From a checkpoint of a small image captioner: 13M parameters.
Rows from block 6 of the text decoder of a small image captioner, named by matrix and row number. Rows with one number belong to one neuron. Each number is 50 + 10 x the weight over its row's rms, rounded and kept within 0 to 99. All counts start at 0. After the name is the row's rms in percent of the matrix's.
After each neuron's rows are labels from the 100 texts, of 14976, where the neuron reaches its highest value: "tokens" is the input token at the peak. Only what is clearly more common there than usual is listed. The data: regions of photos with short descriptions (Visual Genome). In brackets: how many of the 100, against the usual share in percent.
# fc1: MLP up (decoder.blocks.6.mlp.fc1.weight, 1024x256), inputs 52-103
# fc2: MLP down (decoder.blocks.6.mlp.fc2.weight, 256x1024, transposed), outputs 52-103

fc1.547 029:49 84 60 49 54 50 54 64 71 56 50 41 55 55 58 61 51 61 46 55 57 60 48 45 41 63 65 35 41 51 53 53 42 49 40 54 35 48 50 62 37 35 48 55 52 59 39 62 60 42 40 62
fc2.547 040:51 31 37 50 69 49 49 37 30 54 52 55 41 40 34 38 18 51 43 42 41 51 34 58 38 59 55 55 53 49 37 53 47 59 54 46 58 72 45 32 67 51 41 33 55 49 42 41 56 57 41 46
tokens: "parked" (31 vs 0.1); "of" (18 vs 2); "and" (7 vs 1)

fc1.113 032:55 50 69 33 69 44 79 43 51 57 52 56 59 53 73 69 44 41 66 49 48 63 61 67 53 50 50 38 50 30 59 48 53 72 59 55 39 50 46 50 59 39 60 67 63 42 43 58 52 60 50 50
fc2.113 040:51 31 40 40 45 62 40 62 47 63 43 53 42 51 44 34 39 50 40 52 53 57 36 59 44 51 57 58 57 52 53 52 44 66 39 44 66 56 40 55 38 90 47 25 56 59 54 48 50 58 45 33
tokens: "tennis" (75 vs 0.1); "a" (12 vs 5.7)

fc1.729 032:47 42 48 37 55 51 53 56 70 46 46 44 55 44 55 47 47 50 61 61 50 55 56 52 55 49 51 56 50 56 58 54 49 55 54 49 46 54 53 33 75 50 47 61 60 27 63 56 50 53 48 41
fc2.729 040:46 42 50 73 35 39 39 51 45 60 52 50 46 58 55 39 47 47 41 49 60 36 44 53 42 55 64 43 53 39 25 62 40 48 46 54 56 65 46 42 35 43 38 43 51 65 43 27 37 50 47 52
tokens: "an" (83 vs 0.3); "is" (13 vs 2.4)

fc1.613 025:51 60 58 64 46 59 38 52 23 54 42 59 39 53 53 47 54 43 60 53 44 37 55 47 74 51 43 64 62 45 63 48 51 34 48 40 37 44 56 55 53 50 39 39 73 68 68 59 41 57 48 47
fc2.613 038:53 41 49 42 59 53 44 49 74 44 47 57 59 44 43 70 60 58 47 55 50 52 51 42 51 58 38 61 45 48 46 32 44 58 49 49 56 47 50 63 47 50 76 37 49 53 56 56 56 37 57 59
tokens: "front" (37 vs 0.2); "part" (17 vs 0.1); "row" (7 vs 0); "section" (7 vs 0)

fc1.638 029:48 64 43 42 43 49 74 61 55 51 35 53 47 61 54 56 52 54 46 46 49 37 41 49 37 55 44 47 57 38 52 48 59 48 48 51 55 51 50 59 30 48 42 49 37 40 59 49 58 43 50 56
fc2.638 039:59 42 62 51 51 53 50 48 39 56 57 38 50 48 45 67 63 55 46 63 33 45 62 45 47 49 64 48 48 75 42 42 31 44 57 37 49 37 46 46 66 33 66 54 51 47 57 61 41 54 38 45
tokens: "-" (19 vs 0.1); "red" (9 vs 0.6); "girls" (7 vs 0)

fc1.176 028:44 66 48 70 67 31 35 36 60 44 54 69 46 44 55 55 42 39 69 48 50 44 49 49 69 54 55 63 38 36 55 46 53 46 48 59 44 38 71 42 57 52 50 37 52 51 48 61 46 64 55 46
fc2.176 039:56 39 41 36 53 61 58 40 48 44 37 50 52 35 40 58 36 58 50 53 65 73 53 24 32 59 48 41 48 50 52 61 44 63 37 27 59 68 43 45 57 48 51 58 57 42 54 55 51 55 62 52
tokens: "tennis" (54 vs 0.1); "the" (20 vs 5); "his" (9 vs 0.1)

fc1.457 029:42 59 41 62 55 55 37 45 50 46 51 57 36 44 57 40 54 29 48 44 57 53 61 40 51 50 61 48 51 61 67 45 48 48 38 65 43 41 67 52 50 38 49 49 31 64 47 62 57 80 51 48
fc2.457 044:56 50 42 54 52 58 51 66 49 46 37 54 56 40 47 55 45 60 59 53 49 66 58 53 54 57 49 61 47 52 34 36 54 59 56 38 53 62 65 59 53 51 47 70 41 43 54 60 58 50 62 54
tokens: "<end>" (61 vs 13.8); "," (32 vs 0.1)

fc1.684 034:39 39 46 48 34 40 59 53 74 54 43 56 54 47 53 60 38 53 59 58 43 59 48 25 37 47 55 56 59 36 54 52 40 52 55 61 45 35 53 39 45 51 70 47 51 34 43 58 49 62 49 55
fc2.684 043:62 40 55 59 44 48 35 48 47 39 48 46 40 45 51 47 34 32 70 62 59 48 32 54 45 28 51 40 36 40 40 67 52 59 57 58 41 78 39 58 51 63 37 45 42 69 43 34 48 45 50 51
tokens: "clouds" (37 vs 0.1); "an" (20 vs 0.3); "-" (19 vs 0.1); "ski" (8 vs 0.1)

fc1.422 030:62 35 54 66 58 56 67 51 33 41 58 54 54 48 70 56 49 41 39 61 46 41 58 59 51 44 56 51 61 52 52 57 36 63 61 52 40 47 46 40 69 47 55 39 72 27 52 54 71 57 45 54
fc2.422 038:45 36 43 30 41 44 33 54 77 73 25 38 43 53 47 47 38 44 62 51 47 65 42 60 37 47 37 33 43 45 52 57 67 57 51 70 49 72 43 55 26 53 60 48 44 53 53 36 47 48 54 23
tokens: "clouds" (36 vs 0.1); "double" (20 vs 0); "-" (16 vs 0.1); "blue" (10 vs 0.7)

fc1.661 141:37 39 42 46 44 43 56 27 42 43 50 59 41 61 41 47 48 47 47 53 65 56 52 34 77 52 36 76 43 50 58 16 48 58 46 54 46 56 55 46 50 48 38 43 48 49 60 39 58 50 73 99
fc2.661 143:54 66 55 48 57 47 55 49 61 58 57 46 49 62 45 55 53 41 55 41 58 50 45 58 30 44 44 21 58 57 47 70 42 60 55 61 51 74 51 47 38 63 61 46 49 58 62 45 67 43 16 14
tokens: "an" (99 vs 0.3)

fc1.497 185:55 36 33 51 43 55 62 49 51 36 74 33 68 63 39 42 64 40 57 64 64 58 39 53 63 45 53 44 54 22 36 46 58 54 54 52 51 45 46 62 44 57 49 45 41 48 52 53 46 50 51 51
fc2.497 176:79 45 29 48 68 36 62 49 58 62 43 55 36 51 55 42 51 61 57 67 41 57 47 69 54 54 51 44 44 47 44 65 59 44 60 39 53 38 45 61 42 56 49 37 60 40 34 41 30 57 51 59
tokens: "hot" (27 vs 0); "ski" (24 vs 0.1); "wet" (10 vs 0); "remote" (9 vs 0)

fc1.727 028:49 58 50 59 46 41 44 56 63 44 53 41 35 49 42 50 51 58 31 54 48 55 42 57 41 49 52 59 35 66 64 44 41 54 61 30 53 64 60 62 40 48 58 46 50 73 36 60 73 66 50 54
fc2.727 040:48 55 27 45 56 38 60 53 42 60 51 57 69 44 50 47 59 52 51 62 45 34 46 40 51 42 41 43 42 42 27 48 30 41 53 62 33 48 68 46 66 21 46 57 37 47 59 39 47 41 62 60
tokens: "for" (43 vs 0.1); "to" (15 vs 0.3); "at" (12 vs 0.2); "are" (8 vs 0.4)

fc1.494 130:35 58 42 48 38 48 55 43 53 32 55 46 50 51 34 54 55 49 41 56 44 60 46 29 68 58 49 66 38 48 51 30 42 64 47 56 51 60 47 51 32 49 37 52 33 52 58 38 51 42 63 77
fc2.494 137:57 48 36 65 62 40 69 46 61 58 56 48 56 50 48 48 65 70 61 61 61 42 42 74 51 39 40 24 47 41 41 54 58 54 69 56 55 45 62 45 49 50 48 43 40 60 62 65 54 56 29 04
tokens: "an" (100 vs 0.3)

fc1.549 028:55 56 45 52 69 53 50 42 53 37 47 51 44 38 43 50 56 41 49 50 72 52 41 45 61 54 55 49 49 39 52 50 47 54 50 41 58 31 53 32 59 44 43 43 51 46 53 62 34 42 46 50
fc2.549 038:29 47 48 35 29 66 48 28 77 77 45 44 60 57 59 51 60 53 52 47 60 51 50 58 69 54 61 62 44 44 40 35 53 63 46 56 48 74 50 45 33 43 63 48 55 53 51 44 36 59 65 52
tokens: "is" (83 vs 2.4)

fc1.620 029:32 63 43 53 42 33 68 25 72 54 34 66 42 41 48 49 55 53 62 55 51 48 39 37 46 48 50 52 40 44 61 57 59 54 41 56 52 43 59 36 30 44 62 48 45 52 57 70 53 74 53 47
fc2.620 041:65 42 50 65 56 70 39 52 48 40 67 37 51 49 43 54 60 46 50 52 63 64 43 57 57 40 49 55 44 50 31 40 35 52 40 37 50 62 58 42 63 44 45 65 52 42 54 49 39 57 44 42
tokens: "tennis" (23 vs 0.1); "is" (19 vs 2.4); "walking" (10 vs 0.1); "grazing" (8 vs 0)

fc1.340 028:52 47 44 38 62 59 34 37 58 56 42 51 50 46 49 52 51 47 59 64 38 43 38 55 50 54 50 40 35 54 53 49 41 63 55 61 52 54 64 53 49 48 37 55 32 49 49 74 34 56 55 48
fc2.340 036:56 66 42 63 61 50 42 58 42 63 74 52 43 59 49 50 33 55 57 65 68 47 54 44 55 56 54 46 59 50 36 44 53 37 30 44 48 53 64 19 40 56 57 61 44 45 46 37 40 49 60 39
tokens: "is" (52 vs 2.4); "playing" (29 vs 0.1)

fc1.618 034:41 44 43 55 47 58 46 35 62 47 47 44 54 59 53 45 43 64 53 38 44 62 46 15 42 63 51 53 51 45 53 46 53 49 47 53 43 60 47 57 47 49 66 62 32 68 44 53 46 44 49 51
fc2.618 041:39 46 50 60 31 38 34 45 39 36 59 53 54 45 64 48 49 45 46 54 60 37 46 48 64 53 54 38 45 49 35 64 37 33 46 46 67 59 56 34 43 38 24 44 64 53 40 35 47 60 42 63
tokens: "hot" (46 vs 0); "coffee" (21 vs 0); "of" (21 vs 2)

fc1.293 029:32 68 33 51 45 67 46 43 68 43 46 53 44 47 48 51 54 41 45 46 57 50 62 42 74 60 74 57 50 36 54 42 63 31 50 43 62 39 59 40 49 44 43 42 42 47 53 45 21 54 57 37
fc2.293 038:57 50 46 57 42 58 27 42 50 43 49 50 49 54 38 68 63 65 52 53 38 65 26 30 38 49 50 45 54 46 30 39 38 60 61 54 44 66 56 54 39 30 63 61 54 45 49 65 62 55 51 73
tokens: "is" (35 vs 2.4); "a" (24 vs 5.7); "an" (10 vs 0.3)

fc1.583 033:53 51 43 61 38 45 68 48 66 50 39 60 51 51 56 52 44 58 41 45 34 58 39 48 44 60 40 48 44 40 50 46 50 43 47 65 46 59 49 64 44 48 54 52 59 60 30 66 46 62 47 51
fc2.583 046:53 48 49 53 57 40 60 61 33 52 71 48 44 48 49 56 37 32 57 59 59 50 49 58 46 41 47 47 37 47 46 48 46 41 31 43 45 68 46 52 60 74 31 53 37 53 52 26 51 51 49 46
tokens: "." (64 vs 1.8); "stop" (16 vs 0); "male" (8 vs 0)

fc1.247 029:61 53 41 46 51 64 40 47 62 46 60 42 61 49 53 60 39 60 51 45 34 50 52 35 45 56 53 40 54 59 63 52 47 47 41 51 51 34 52 49 61 45 41 64 37 26 55 55 47 46 57 46
fc2.247 034:44 32 39 63 49 41 50 36 50 61 46 54 66 44 37 36 43 45 47 49 45 55 54 55 52 43 63 60 41 51 34 68 55 61 54 50 56 61 40 47 53 55 28 43 58 68 53 22 37 66 43 35
tokens: "<end>" (93 vs 13.8)

fc1.495 028:58 59 61 56 62 59 22 39 29 59 67 59 51 51 59 54 51 43 44 69 44 50 45 57 49 57 67 41 55 49 53 45 48 58 50 63 48 54 58 47 60 49 37 46 46 42 50 59 40 53 49 50
fc2.495 036:46 38 47 57 38 33 52 45 67 51 41 57 37 49 58 52 27 47 67 46 67 49 68 63 40 48 51 47 45 68 63 66 55 55 42 51 60 51 43 47 39 67 48 53 49 64 47 15 46 63 43 48
tokens: "." (94 vs 1.8)

fc1.364 150:48 23 55 34 38 27 57 35 61 50 63 63 51 55 55 55 54 60 50 43 57 64 43 37 54 54 48 72 35 53 54 60 46 39 67 53 52 37 41 72 42 42 47 58 41 57 63 38 45 52 56 50
fc2.364 147:42 63 53 75 56 58 38 42 45 60 30 48 57 58 23 61 51 55 52 51 39 38 45 51 35 68 45 46 63 51 45 54 36 56 34 57 46 35 48 51 42 00 29 44 72 45 64 68 62 56 46 48
tokens: "for" (83 vs 0.1)

fc1.601 027:49 39 45 44 51 59 53 72 47 56 33 48 40 46 55 48 46 45 59 75 54 32 49 70 58 52 37 54 62 37 53 50 43 49 68 45 32 61 52 36 55 45 70 51 63 40 46 63 29 47 54 47
fc2.601 038:50 53 52 43 56 46 39 33 53 49 55 46 60 46 48 43 53 56 57 61 43 51 51 47 41 26 42 52 46 61 62 56 58 35 48 60 56 45 57 60 35 63 38 38 51 52 43 37 68 27 44 40
tokens: "parked" (26 vs 0.1); "striped" (16 vs 0); "standing" (8 vs 0.2); "sitting" (7 vs 0.2)

fc1.752 146:47 30 39 39 50 35 59 23 49 55 56 54 41 64 45 40 51 65 58 50 62 63 45 48 59 53 45 66 42 57 52 59 45 48 55 58 43 38 39 77 46 44 50 47 57 48 62 40 38 59 56 54
fc2.752 156:61 64 61 61 62 61 40 63 60 51 48 40 55 42 36 54 42 49 60 57 27 43 45 47 27 59 55 38 55 62 50 52 36 56 50 52 36 42 49 36 33 10 58 60 65 50 47 57 54 60 45 43
tokens: "for" (32 vs 0.1); "toy" (12 vs 0); "watching" (9 vs 0); "smiling" (8 vs 0)

fc1.209 036:56 59 50 44 32 53 71 61 70 51 40 41 60 66 63 51 41 56 58 59 43 63 47 34 45 58 41 40 57 58 51 44 36 52 44 50 43 50 41 58 48 46 62 66 64 43 39 66 57 54 48 54
fc2.209 044:56 25 54 57 51 33 41 52 28 41 51 48 42 37 53 51 54 30 39 55 56 36 43 65 52 37 50 47 27 47 49 75 55 49 47 58 60 69 50 45 53 63 20 36 48 77 46 28 57 56 50 47
tokens: "-" (29 vs 0.1); "wearing" (10 vs 0.7); "coca" (9 vs 0); "clouds" (9 vs 0.1)

fc1.331 033:47 56 28 44 55 56 47 47 69 40 48 56 46 49 48 42 50 55 56 57 48 58 45 47 71 53 42 65 62 35 43 54 44 49 50 43 60 41 60 22 50 41 41 48 50 39 59 69 03 43 44 44
fc2.331 043:42 56 53 51 53 54 43 34 48 54 44 53 50 60 42 63 45 55 52 55 65 54 47 35 35 66 54 49 43 36 51 46 55 59 45 55 54 73 41 35 44 54 52 51 65 61 49 36 59 53 50 44
tokens: "is" (83 vs 2.4)

fc1.590 030:46 26 60 39 42 68 75 48 47 59 49 58 53 69 65 51 43 44 57 40 46 62 56 51 52 60 42 41 65 34 65 52 53 56 40 61 49 51 49 44 64 50 65 60 65 45 41 42 40 31 42 51
fc2.590 040:49 40 58 40 46 56 51 54 48 43 37 46 50 51 55 57 43 32 58 45 47 60 50 55 57 40 45 47 45 47 54 55 55 73 39 44 57 51 28 74 36 83 51 28 53 59 62 41 65 47 53 35
tokens: "-" (39 vs 0.1); "long" (26 vs 0.1); "striped" (10 vs 0)

fc1.703 034:61 31 61 49 54 52 52 49 56 50 50 53 62 52 51 55 45 48 49 58 53 70 41 45 59 64 42 47 61 51 47 53 39 50 38 55 53 50 53 47 59 40 63 52 64 36 44 50 37 47 46 48
fc2.703 042:35 45 58 40 32 49 56 53 50 50 44 52 48 47 60 44 26 26 62 36 59 57 49 58 50 49 53 39 42 38 57 59 68 62 48 53 59 58 40 54 34 96 34 29 64 67 45 35 60 65 49 56
tokens: "clouds" (66 vs 0.1); "plane" (8 vs 0.1)

fc1.624 031:56 45 65 35 55 63 77 57 37 52 50 51 57 63 55 56 44 46 49 57 46 43 41 65 60 50 50 50 49 69 55 48 49 52 49 45 62 48 52 48 74 50 50 51 71 52 57 56 69 41 41 58
fc2.624 040:72 47 47 25 44 47 63 55 62 53 55 59 42 47 59 59 60 50 39 46 52 51 58 60 36 55 49 53 47 42 61 51 48 55 32 53 63 39 48 56 42 56 68 32 46 37 67 59 50 38 69 40
tokens: "-" (37 vs 0.1); "double" (23 vs 0); "teddy" (14 vs 0)

fc1.736 029:41 59 44 53 50 55 50 29 59 42 49 52 52 42 56 53 38 49 41 48 46 57 43 28 38 56 39 51 44 53 50 54 46 58 59 71 71 53 54 57 34 45 62 53 35 43 54 51 71 58 47 53
fc2.736 036:46 45 47 57 28 37 59 72 50 54 59 49 30 43 63 40 50 33 61 51 58 57 70 49 47 42 71 43 44 48 49 52 51 40 44 37 53 44 49 47 67 52 42 53 42 54 62 59 39 50 50 42
tokens: "<end>" (47 vs 13.8); "white" (25 vs 1.6); "black" (10 vs 1.1); "green" (10 vs 0.6)

fc1.242 032:59 50 58 45 56 47 50 64 48 46 45 50 46 65 45 53 41 40 49 40 41 59 53 59 52 51 40 44 69 45 42 51 44 64 50 66 41 54 45 33 40 48 52 56 58 33 49 50 33 47 60 42
fc2.242 040:43 33 59 44 31 55 56 41 53 62 39 46 48 40 57 36 47 40 57 48 64 59 51 70 45 40 56 51 41 47 59 57 61 47 68 48 66 53 43 67 43 87 39 42 50 62 46 49 56 50 25 44
tokens: "-" (17 vs 0.1); "striped" (16 vs 0); "sleeve" (10 vs 0); "\"" (8 vs 0)

fc1.32 170:56 50 42 33 47 52 60 48 54 51 47 55 45 53 36 67 47 56 64 44 56 51 41 54 41 45 45 64 20 49 51 39 71 58 61 56 46 54 35 43 40 60 40 58 57 38 46 50 45 55 61 69
fc2.32 145:57 45 54 43 40 58 36 54 55 40 34 43 59 54 31 52 54 49 57 66 69 41 59 40 38 24 62 55 40 41 42 61 48 65 35 59 43 53 41 44 55 75 48 65 55 42 61 39 54 44 45 50
tokens: "parked" (60 vs 0.1); "standing" (27 vs 0.2)

fc1.470 031:35 46 49 38 44 47 54 38 66 46 55 57 50 49 55 42 47 54 46 58 44 50 43 46 73 53 37 52 58 38 56 60 51 57 48 53 49 50 54 30 42 44 54 55 52 48 58 66 33 61 41 53
fc2.470 043:47 48 50 66 38 50 48 47 55 51 59 62 49 56 57 43 49 37 46 53 57 49 46 43 47 47 60 48 47 41 49 51 45 55 39 42 53 50 53 41 50 49 37 40 54 56 56 36 50 48 42 43
tokens: "hot" (46 vs 0); "is" (16 vs 2.4); "the" (16 vs 5)

fc1.449 030:36 43 32 47 40 75 43 60 47 50 51 35 55 49 50 51 48 56 46 46 56 55 44 49 28 50 34 46 52 75 50 54 55 57 50 54 69 54 42 56 67 44 41 60 24 50 51 50 57 40 44 45
fc2.449 037:59 60 58 45 49 48 56 71 37 45 43 48 43 47 59 63 47 38 50 56 42 42 71 49 56 36 48 44 37 53 66 55 45 37 67 70 46 61 60 55 57 45 53 45 39 44 65 50 43 52 58 53
tokens: "an" (48 vs 0.3); "brown" (20 vs 0.6); "-" (11 vs 0.1)

fc1.255 029:51 44 66 42 23 55 63 52 48 67 55 63 51 51 36 45 43 58 48 55 35 57 40 57 54 54 37 61 51 48 51 47 52 40 47 46 52 34 62 37 41 55 61 42 49 38 42 52 31 46 52 52
fc2.255 040:60 42 56 37 45 56 46 52 49 52 49 33 53 52 59 50 61 36 60 67 56 59 49 62 45 26 49 32 49 54 59 51 50 45 47 53 40 48 41 67 48 58 58 44 50 55 64 52 56 50 52 36
tokens: "-" (38 vs 0.1); "a" (21 vs 5.7); "shaped" (9 vs 0)

fc1.498 030:44 66 55 42 47 61 31 56 60 46 42 39 48 58 43 42 42 40 50 54 57 40 47 40 40 61 41 56 41 61 58 48 57 49 37 49 53 35 69 56 39 52 63 63 34 65 46 43 69 43 53 56
fc2.498 040:60 42 53 63 41 43 49 56 43 52 54 59 54 50 49 58 60 59 56 52 37 37 67 51 50 39 49 37 54 73 57 50 47 43 68 51 51 22 55 50 58 29 64 41 48 52 49 61 50 49 60 56
tokens: "for" (56 vs 0.1); "brown" (13 vs 0.6)

fc1.600 030:44 67 44 56 55 47 42 60 49 35 50 42 42 62 36 62 42 49 67 54 58 45 44 39 38 54 48 52 38 44 54 42 54 42 44 44 56 32 49 30 43 61 43 50 16 44 50 47 58 49 49 50
fc2.600 035:53 36 45 58 70 57 48 40 60 56 51 54 61 24 44 42 56 50 48 60 39 44 42 32 52 58 56 63 53 57 45 58 40 47 56 43 43 67 57 56 59 23 60 61 51 46 44 50 42 31 51 70
tokens: "for" (25 vs 0.1); "and" (23 vs 1); "be" (8 vs 0)

fc1.378 212:23 53 55 56 48 44 48 44 47 32 52 48 64 50 39 70 53 56 45 48 47 52 52 47 36 42 49 43 28 50 50 45 43 45 67 51 59 36 32 44 52 58 37 41 40 47 57 50 55 48 49 51
fc2.378 200:54 61 35 50 50 49 49 44 43 38 34 47 58 77 37 40 60 53 54 66 58 43 58 43 61 39 49 40 49 62 38 54 29 59 51 54 45 59 48 40 30 61 44 32 56 46 72 53 73 47 40 50
tokens: "an" (100 vs 0.3)

fc1.45 036:44 52 55 51 39 53 57 40 78 60 50 63 67 62 56 57 43 51 56 52 42 64 47 61 64 60 46 52 58 68 48 50 44 57 38 59 57 53 57 51 53 41 49 49 65 37 42 69 48 55 58 46
fc2.45 046:59 42 54 78 52 63 54 49 30 47 51 43 42 45 54 57 28 28 55 52 64 51 48 64 44 25 38 39 34 45 60 77 52 52 42 53 59 53 42 50 38 66 33 52 49 65 42 36 66 57 53 49
tokens: "clouds" (43 vs 0.1); "plane" (18 vs 0.1); "-" (10 vs 0.1)

fc1.462 029:51 43 50 56 74 63 52 41 33 51 44 40 47 46 52 64 56 49 41 60 61 56 55 55 43 57 57 42 39 58 44 50 57 61 56 50 52 70 46 43 60 51 43 48 44 31 61 59 65 68 46 49
fc2.462 038:40 48 36 64 46 56 56 58 55 65 42 37 57 56 69 18 39 49 45 39 57 54 60 51 47 68 64 45 50 61 58 67 48 49 40 60 56 41 43 62 47 69 51 54 56 41 43 38 46 49 27 26
tokens: "." (100 vs 1.8)

fc1.192 032:45 62 51 65 47 49 32 63 50 48 48 41 36 56 41 41 53 57 42 75 48 44 47 51 52 52 46 53 36 70 49 48 49 52 42 41 44 59 61 63 56 56 50 55 44 83 48 65 66 64 55 48
fc2.192 043:62 59 42 57 83 41 57 53 35 57 46 53 67 55 53 61 50 59 46 54 44 29 46 47 53 46 42 48 54 51 43 43 44 46 46 42 51 42 64 53 67 17 50 61 37 40 42 48 48 41 75 58
tokens: "for" (40 vs 0.1); "between" (17 vs 0); "are" (13 vs 0.4); "is" (7 vs 2.4)

fc1.475 030:52 53 70 47 49 63 57 73 36 54 52 39 43 63 55 41 45 36 37 45 46 54 41 60 43 59 42 51 47 60 64 46 46 57 72 58 60 58 54 49 47 44 47 56 54 59 50 40 72 45 50 47
fc2.475 044:49 50 59 37 43 44 55 58 52 55 55 57 47 39 48 53 51 54 63 62 51 51 61 46 44 36 54 47 52 55 72 49 53 53 61 53 51 12 62 58 46 54 49 42 42 32 65 70 46 37 52 42
tokens: "<end>" (72 vs 13.8)

fc1.286 144:46 27 55 35 36 25 50 60 66 48 50 67 56 52 60 54 46 46 52 35 43 50 54 34 42 53 41 73 55 53 59 44 34 55 62 56 49 32 54 52 47 48 50 58 35 54 44 29 38 56 78 68
fc2.286 155:56 67 41 56 58 56 41 43 45 64 43 37 51 43 38 51 35 58 44 59 45 39 35 59 74 67 60 45 43 45 37 44 61 42 47 49 49 51 47 70 36 39 40 43 52 75 66 54 49 45 30 35
tokens: "front" (48 vs 0.2); "full" (20 vs 0)

fc1.65 145:54 41 54 37 51 50 52 41 53 55 47 56 53 45 52 63 54 63 45 37 43 59 33 51 41 53 37 75 37 56 58 49 61 63 66 46 50 51 47 48 35 47 51 64 34 49 51 37 44 66 72 69
fc2.65 148:51 48 43 65 56 53 45 50 48 47 38 45 56 58 33 44 51 50 61 62 62 34 60 54 54 48 40 55 44 38 37 59 55 43 32 66 67 47 60 53 51 23 61 43 66 33 68 67 51 43 21 35
tokens: "for" (29 vs 0.1); "of" (19 vs 2); "white" (12 vs 1.6)

fc1.687 028:57 62 70 52 64 39 65 41 49 41 49 62 45 57 74 56 45 44 42 63 58 59 52 68 65 59 47 41 53 50 51 46 60 73 48 48 63 42 49 42 46 43 62 48 48 57 46 60 54 47 47 54
fc2.687 039:45 42 45 25 47 35 51 53 54 47 55 64 50 40 58 67 78 42 43 48 62 57 45 39 64 68 67 49 45 58 69 52 45 66 41 34 45 59 38 47 54 76 47 44 47 40 63 59 55 69 59 52
tokens: "<end>" (98 vs 13.8)

fc1.533 031:55 56 58 41 33 39 42 45 61 54 56 50 60 57 49 50 45 46 36 50 28 63 56 41 44 62 45 50 61 54 57 49 46 44 43 57 28 66 46 53 44 48 56 54 40 50 32 48 56 50 45 46
fc2.533 037:49 37 50 60 38 44 50 52 26 49 42 54 56 45 62 44 38 54 69 68 57 41 46 60 60 54 57 42 33 59 54 72 57 66 58 68 74 38 60 56 40 71 23 54 55 65 45 36 60 65 46 69
tokens: "hot" (39 vs 0); "of" (22 vs 2); "wet" (16 vs 0)

fc1.760 026:31 59 56 48 50 58 56 32 47 41 43 47 57 55 68 51 47 42 39 42 59 54 57 55 59 58 50 45 36 44 50 62 66 47 40 46 66 51 60 56 42 51 57 40 40 66 41 43 52 53 53 53
fc2.760 036:65 53 50 39 47 47 49 64 52 60 45 55 44 38 46 57 57 45 56 47 40 51 51 37 42 70 54 59 53 66 49 26 42 61 51 36 45 62 50 53 70 45 52 61 44 28 65 72 65 43 53 37
tokens: "tennis" (34 vs 0.1); "roman" (14 vs 0); "white" (12 vs 1.6)

fc1.53 027:47 33 55 48 67 54 47 43 42 36 56 50 42 55 62 55 46 62 49 46 52 65 45 42 55 49 40 37 45 54 45 46 54 70 27 59 59 44 36 60 36 45 49 54 41 52 53 64 28 41 42 43
fc2.53 037:42 52 50 49 52 61 48 63 61 56 41 61 45 58 62 33 31 38 48 36 57 59 46 45 55 61 63 52 63 48 66 54 55 57 44 53 55 61 32 58 54 85 41 42 71 56 34 33 63 74 44 33
tokens: "." (80 vs 1.8)

fc1.552 201:26 50 66 47 42 36 48 58 35 51 46 56 60 44 58 59 57 65 31 44 53 51 51 47 35 43 57 40 26 49 46 48 49 49 53 40 54 36 39 52 47 51 42 34 45 43 64 34 51 52 57 55
fc2.552 195:41 53 45 46 50 41 54 52 42 45 32 47 41 64 48 39 58 55 41 47 43 36 70 36 53 30 52 42 40 64 55 58 48 49 49 41 45 60 44 39 35 63 54 32 50 27 68 38 50 53 63 56
tokens: "-" (22 vs 0.1); "partially" (14 vs 0)

fc1.352 133:53 30 41 32 50 29 47 73 51 49 64 60 44 64 37 61 62 35 44 46 43 51 45 39 32 54 55 60 28 50 58 49 51 70 55 34 58 44 37 44 53 44 51 61 51 42 53 30 60 72 66 62
fc2.352 120:43 54 56 59 58 66 50 53 44 47 24 40 49 43 59 45 38 53 54 46 49 36 44 59 63 81 39 48 65 43 56 55 41 41 51 59 48 41 47 55 46 00 58 41 51 50 62 73 45 44 26 44
tokens: "<end>" (97 vs 13.8)

fc1.225 165:35 36 73 62 35 51 51 61 47 24 51 55 58 46 52 67 49 47 44 51 36 39 52 39 42 51 59 61 54 28 45 44 61 40 61 42 66 28 52 37 45 56 54 57 37 48 44 52 30 43 55 48
fc2.225 149:59 65 60 36 50 47 46 61 62 51 45 55 48 48 45 44 63 46 53 53 65 48 47 31 60 52 48 50 37 70 39 53 45 77 32 51 40 58 56 56 31 55 63 36 48 48 28 39 67 47 35 41
tokens: "<end>" (100 vs 13.8)

fc1.499 154:50 57 41 48 39 40 45 48 60 42 62 55 52 54 40 57 48 40 49 48 55 30 48 38 49 53 68 46 56 43 48 43 37 57 69 48 43 32 50 42 41 51 59 29 57 44 62 58 40 64 61 54
fc2.499 152:37 51 38 55 41 55 53 67 43 53 41 51 52 51 69 36 55 65 50 55 60 53 53 51 54 26 60 56 52 35 45 62 34 40 52 56 46 61 63 32 54 69 54 66 34 32 46 52 36 48 53 66
tokens: "front" (60 vs 0.2); "wing" (8 vs 0)

fc1.371 028:34 69 48 63 45 54 74 50 74 41 52 49 49 54 47 46 52 47 59 55 53 58 53 57 67 56 49 49 43 53 60 50 59 38 37 42 63 49 61 52 49 50 48 49 34 55 33 62 51 56 53 48
fc2.371 038:58 38 46 34 49 63 27 37 42 63 38 48 66 43 45 64 65 59 49 44 54 66 44 31 60 54 56 56 47 54 41 39 41 64 56 47 38 60 44 44 59 34 50 67 44 30 65 45 56 45 53 43
tokens: "tennis" (10 vs 0.1); "white" (9 vs 1.6); "horse's" (8 vs 0); "couple" (8 vs 0)

fc1.163 030:54 52 57 49 43 47 21 46 52 52 54 38 50 50 51 48 43 44 41 63 61 43 59 36 42 56 64 44 49 46 40 52 39 52 54 48 39 59 34 42 61 44 43 52 39 45 49 58 30 53 51 52
fc2.163 039:37 36 51 46 26 33 39 30 70 52 53 53 51 51 54 32 62 57 49 54 46 28 52 64 47 58 52 54 42 48 57 75 63 47 49 64 55 56 62 50 32 51 37 43 51 57 52 35 51 42 44 47
tokens: "an" (76 vs 0.3); "the" (12 vs 5)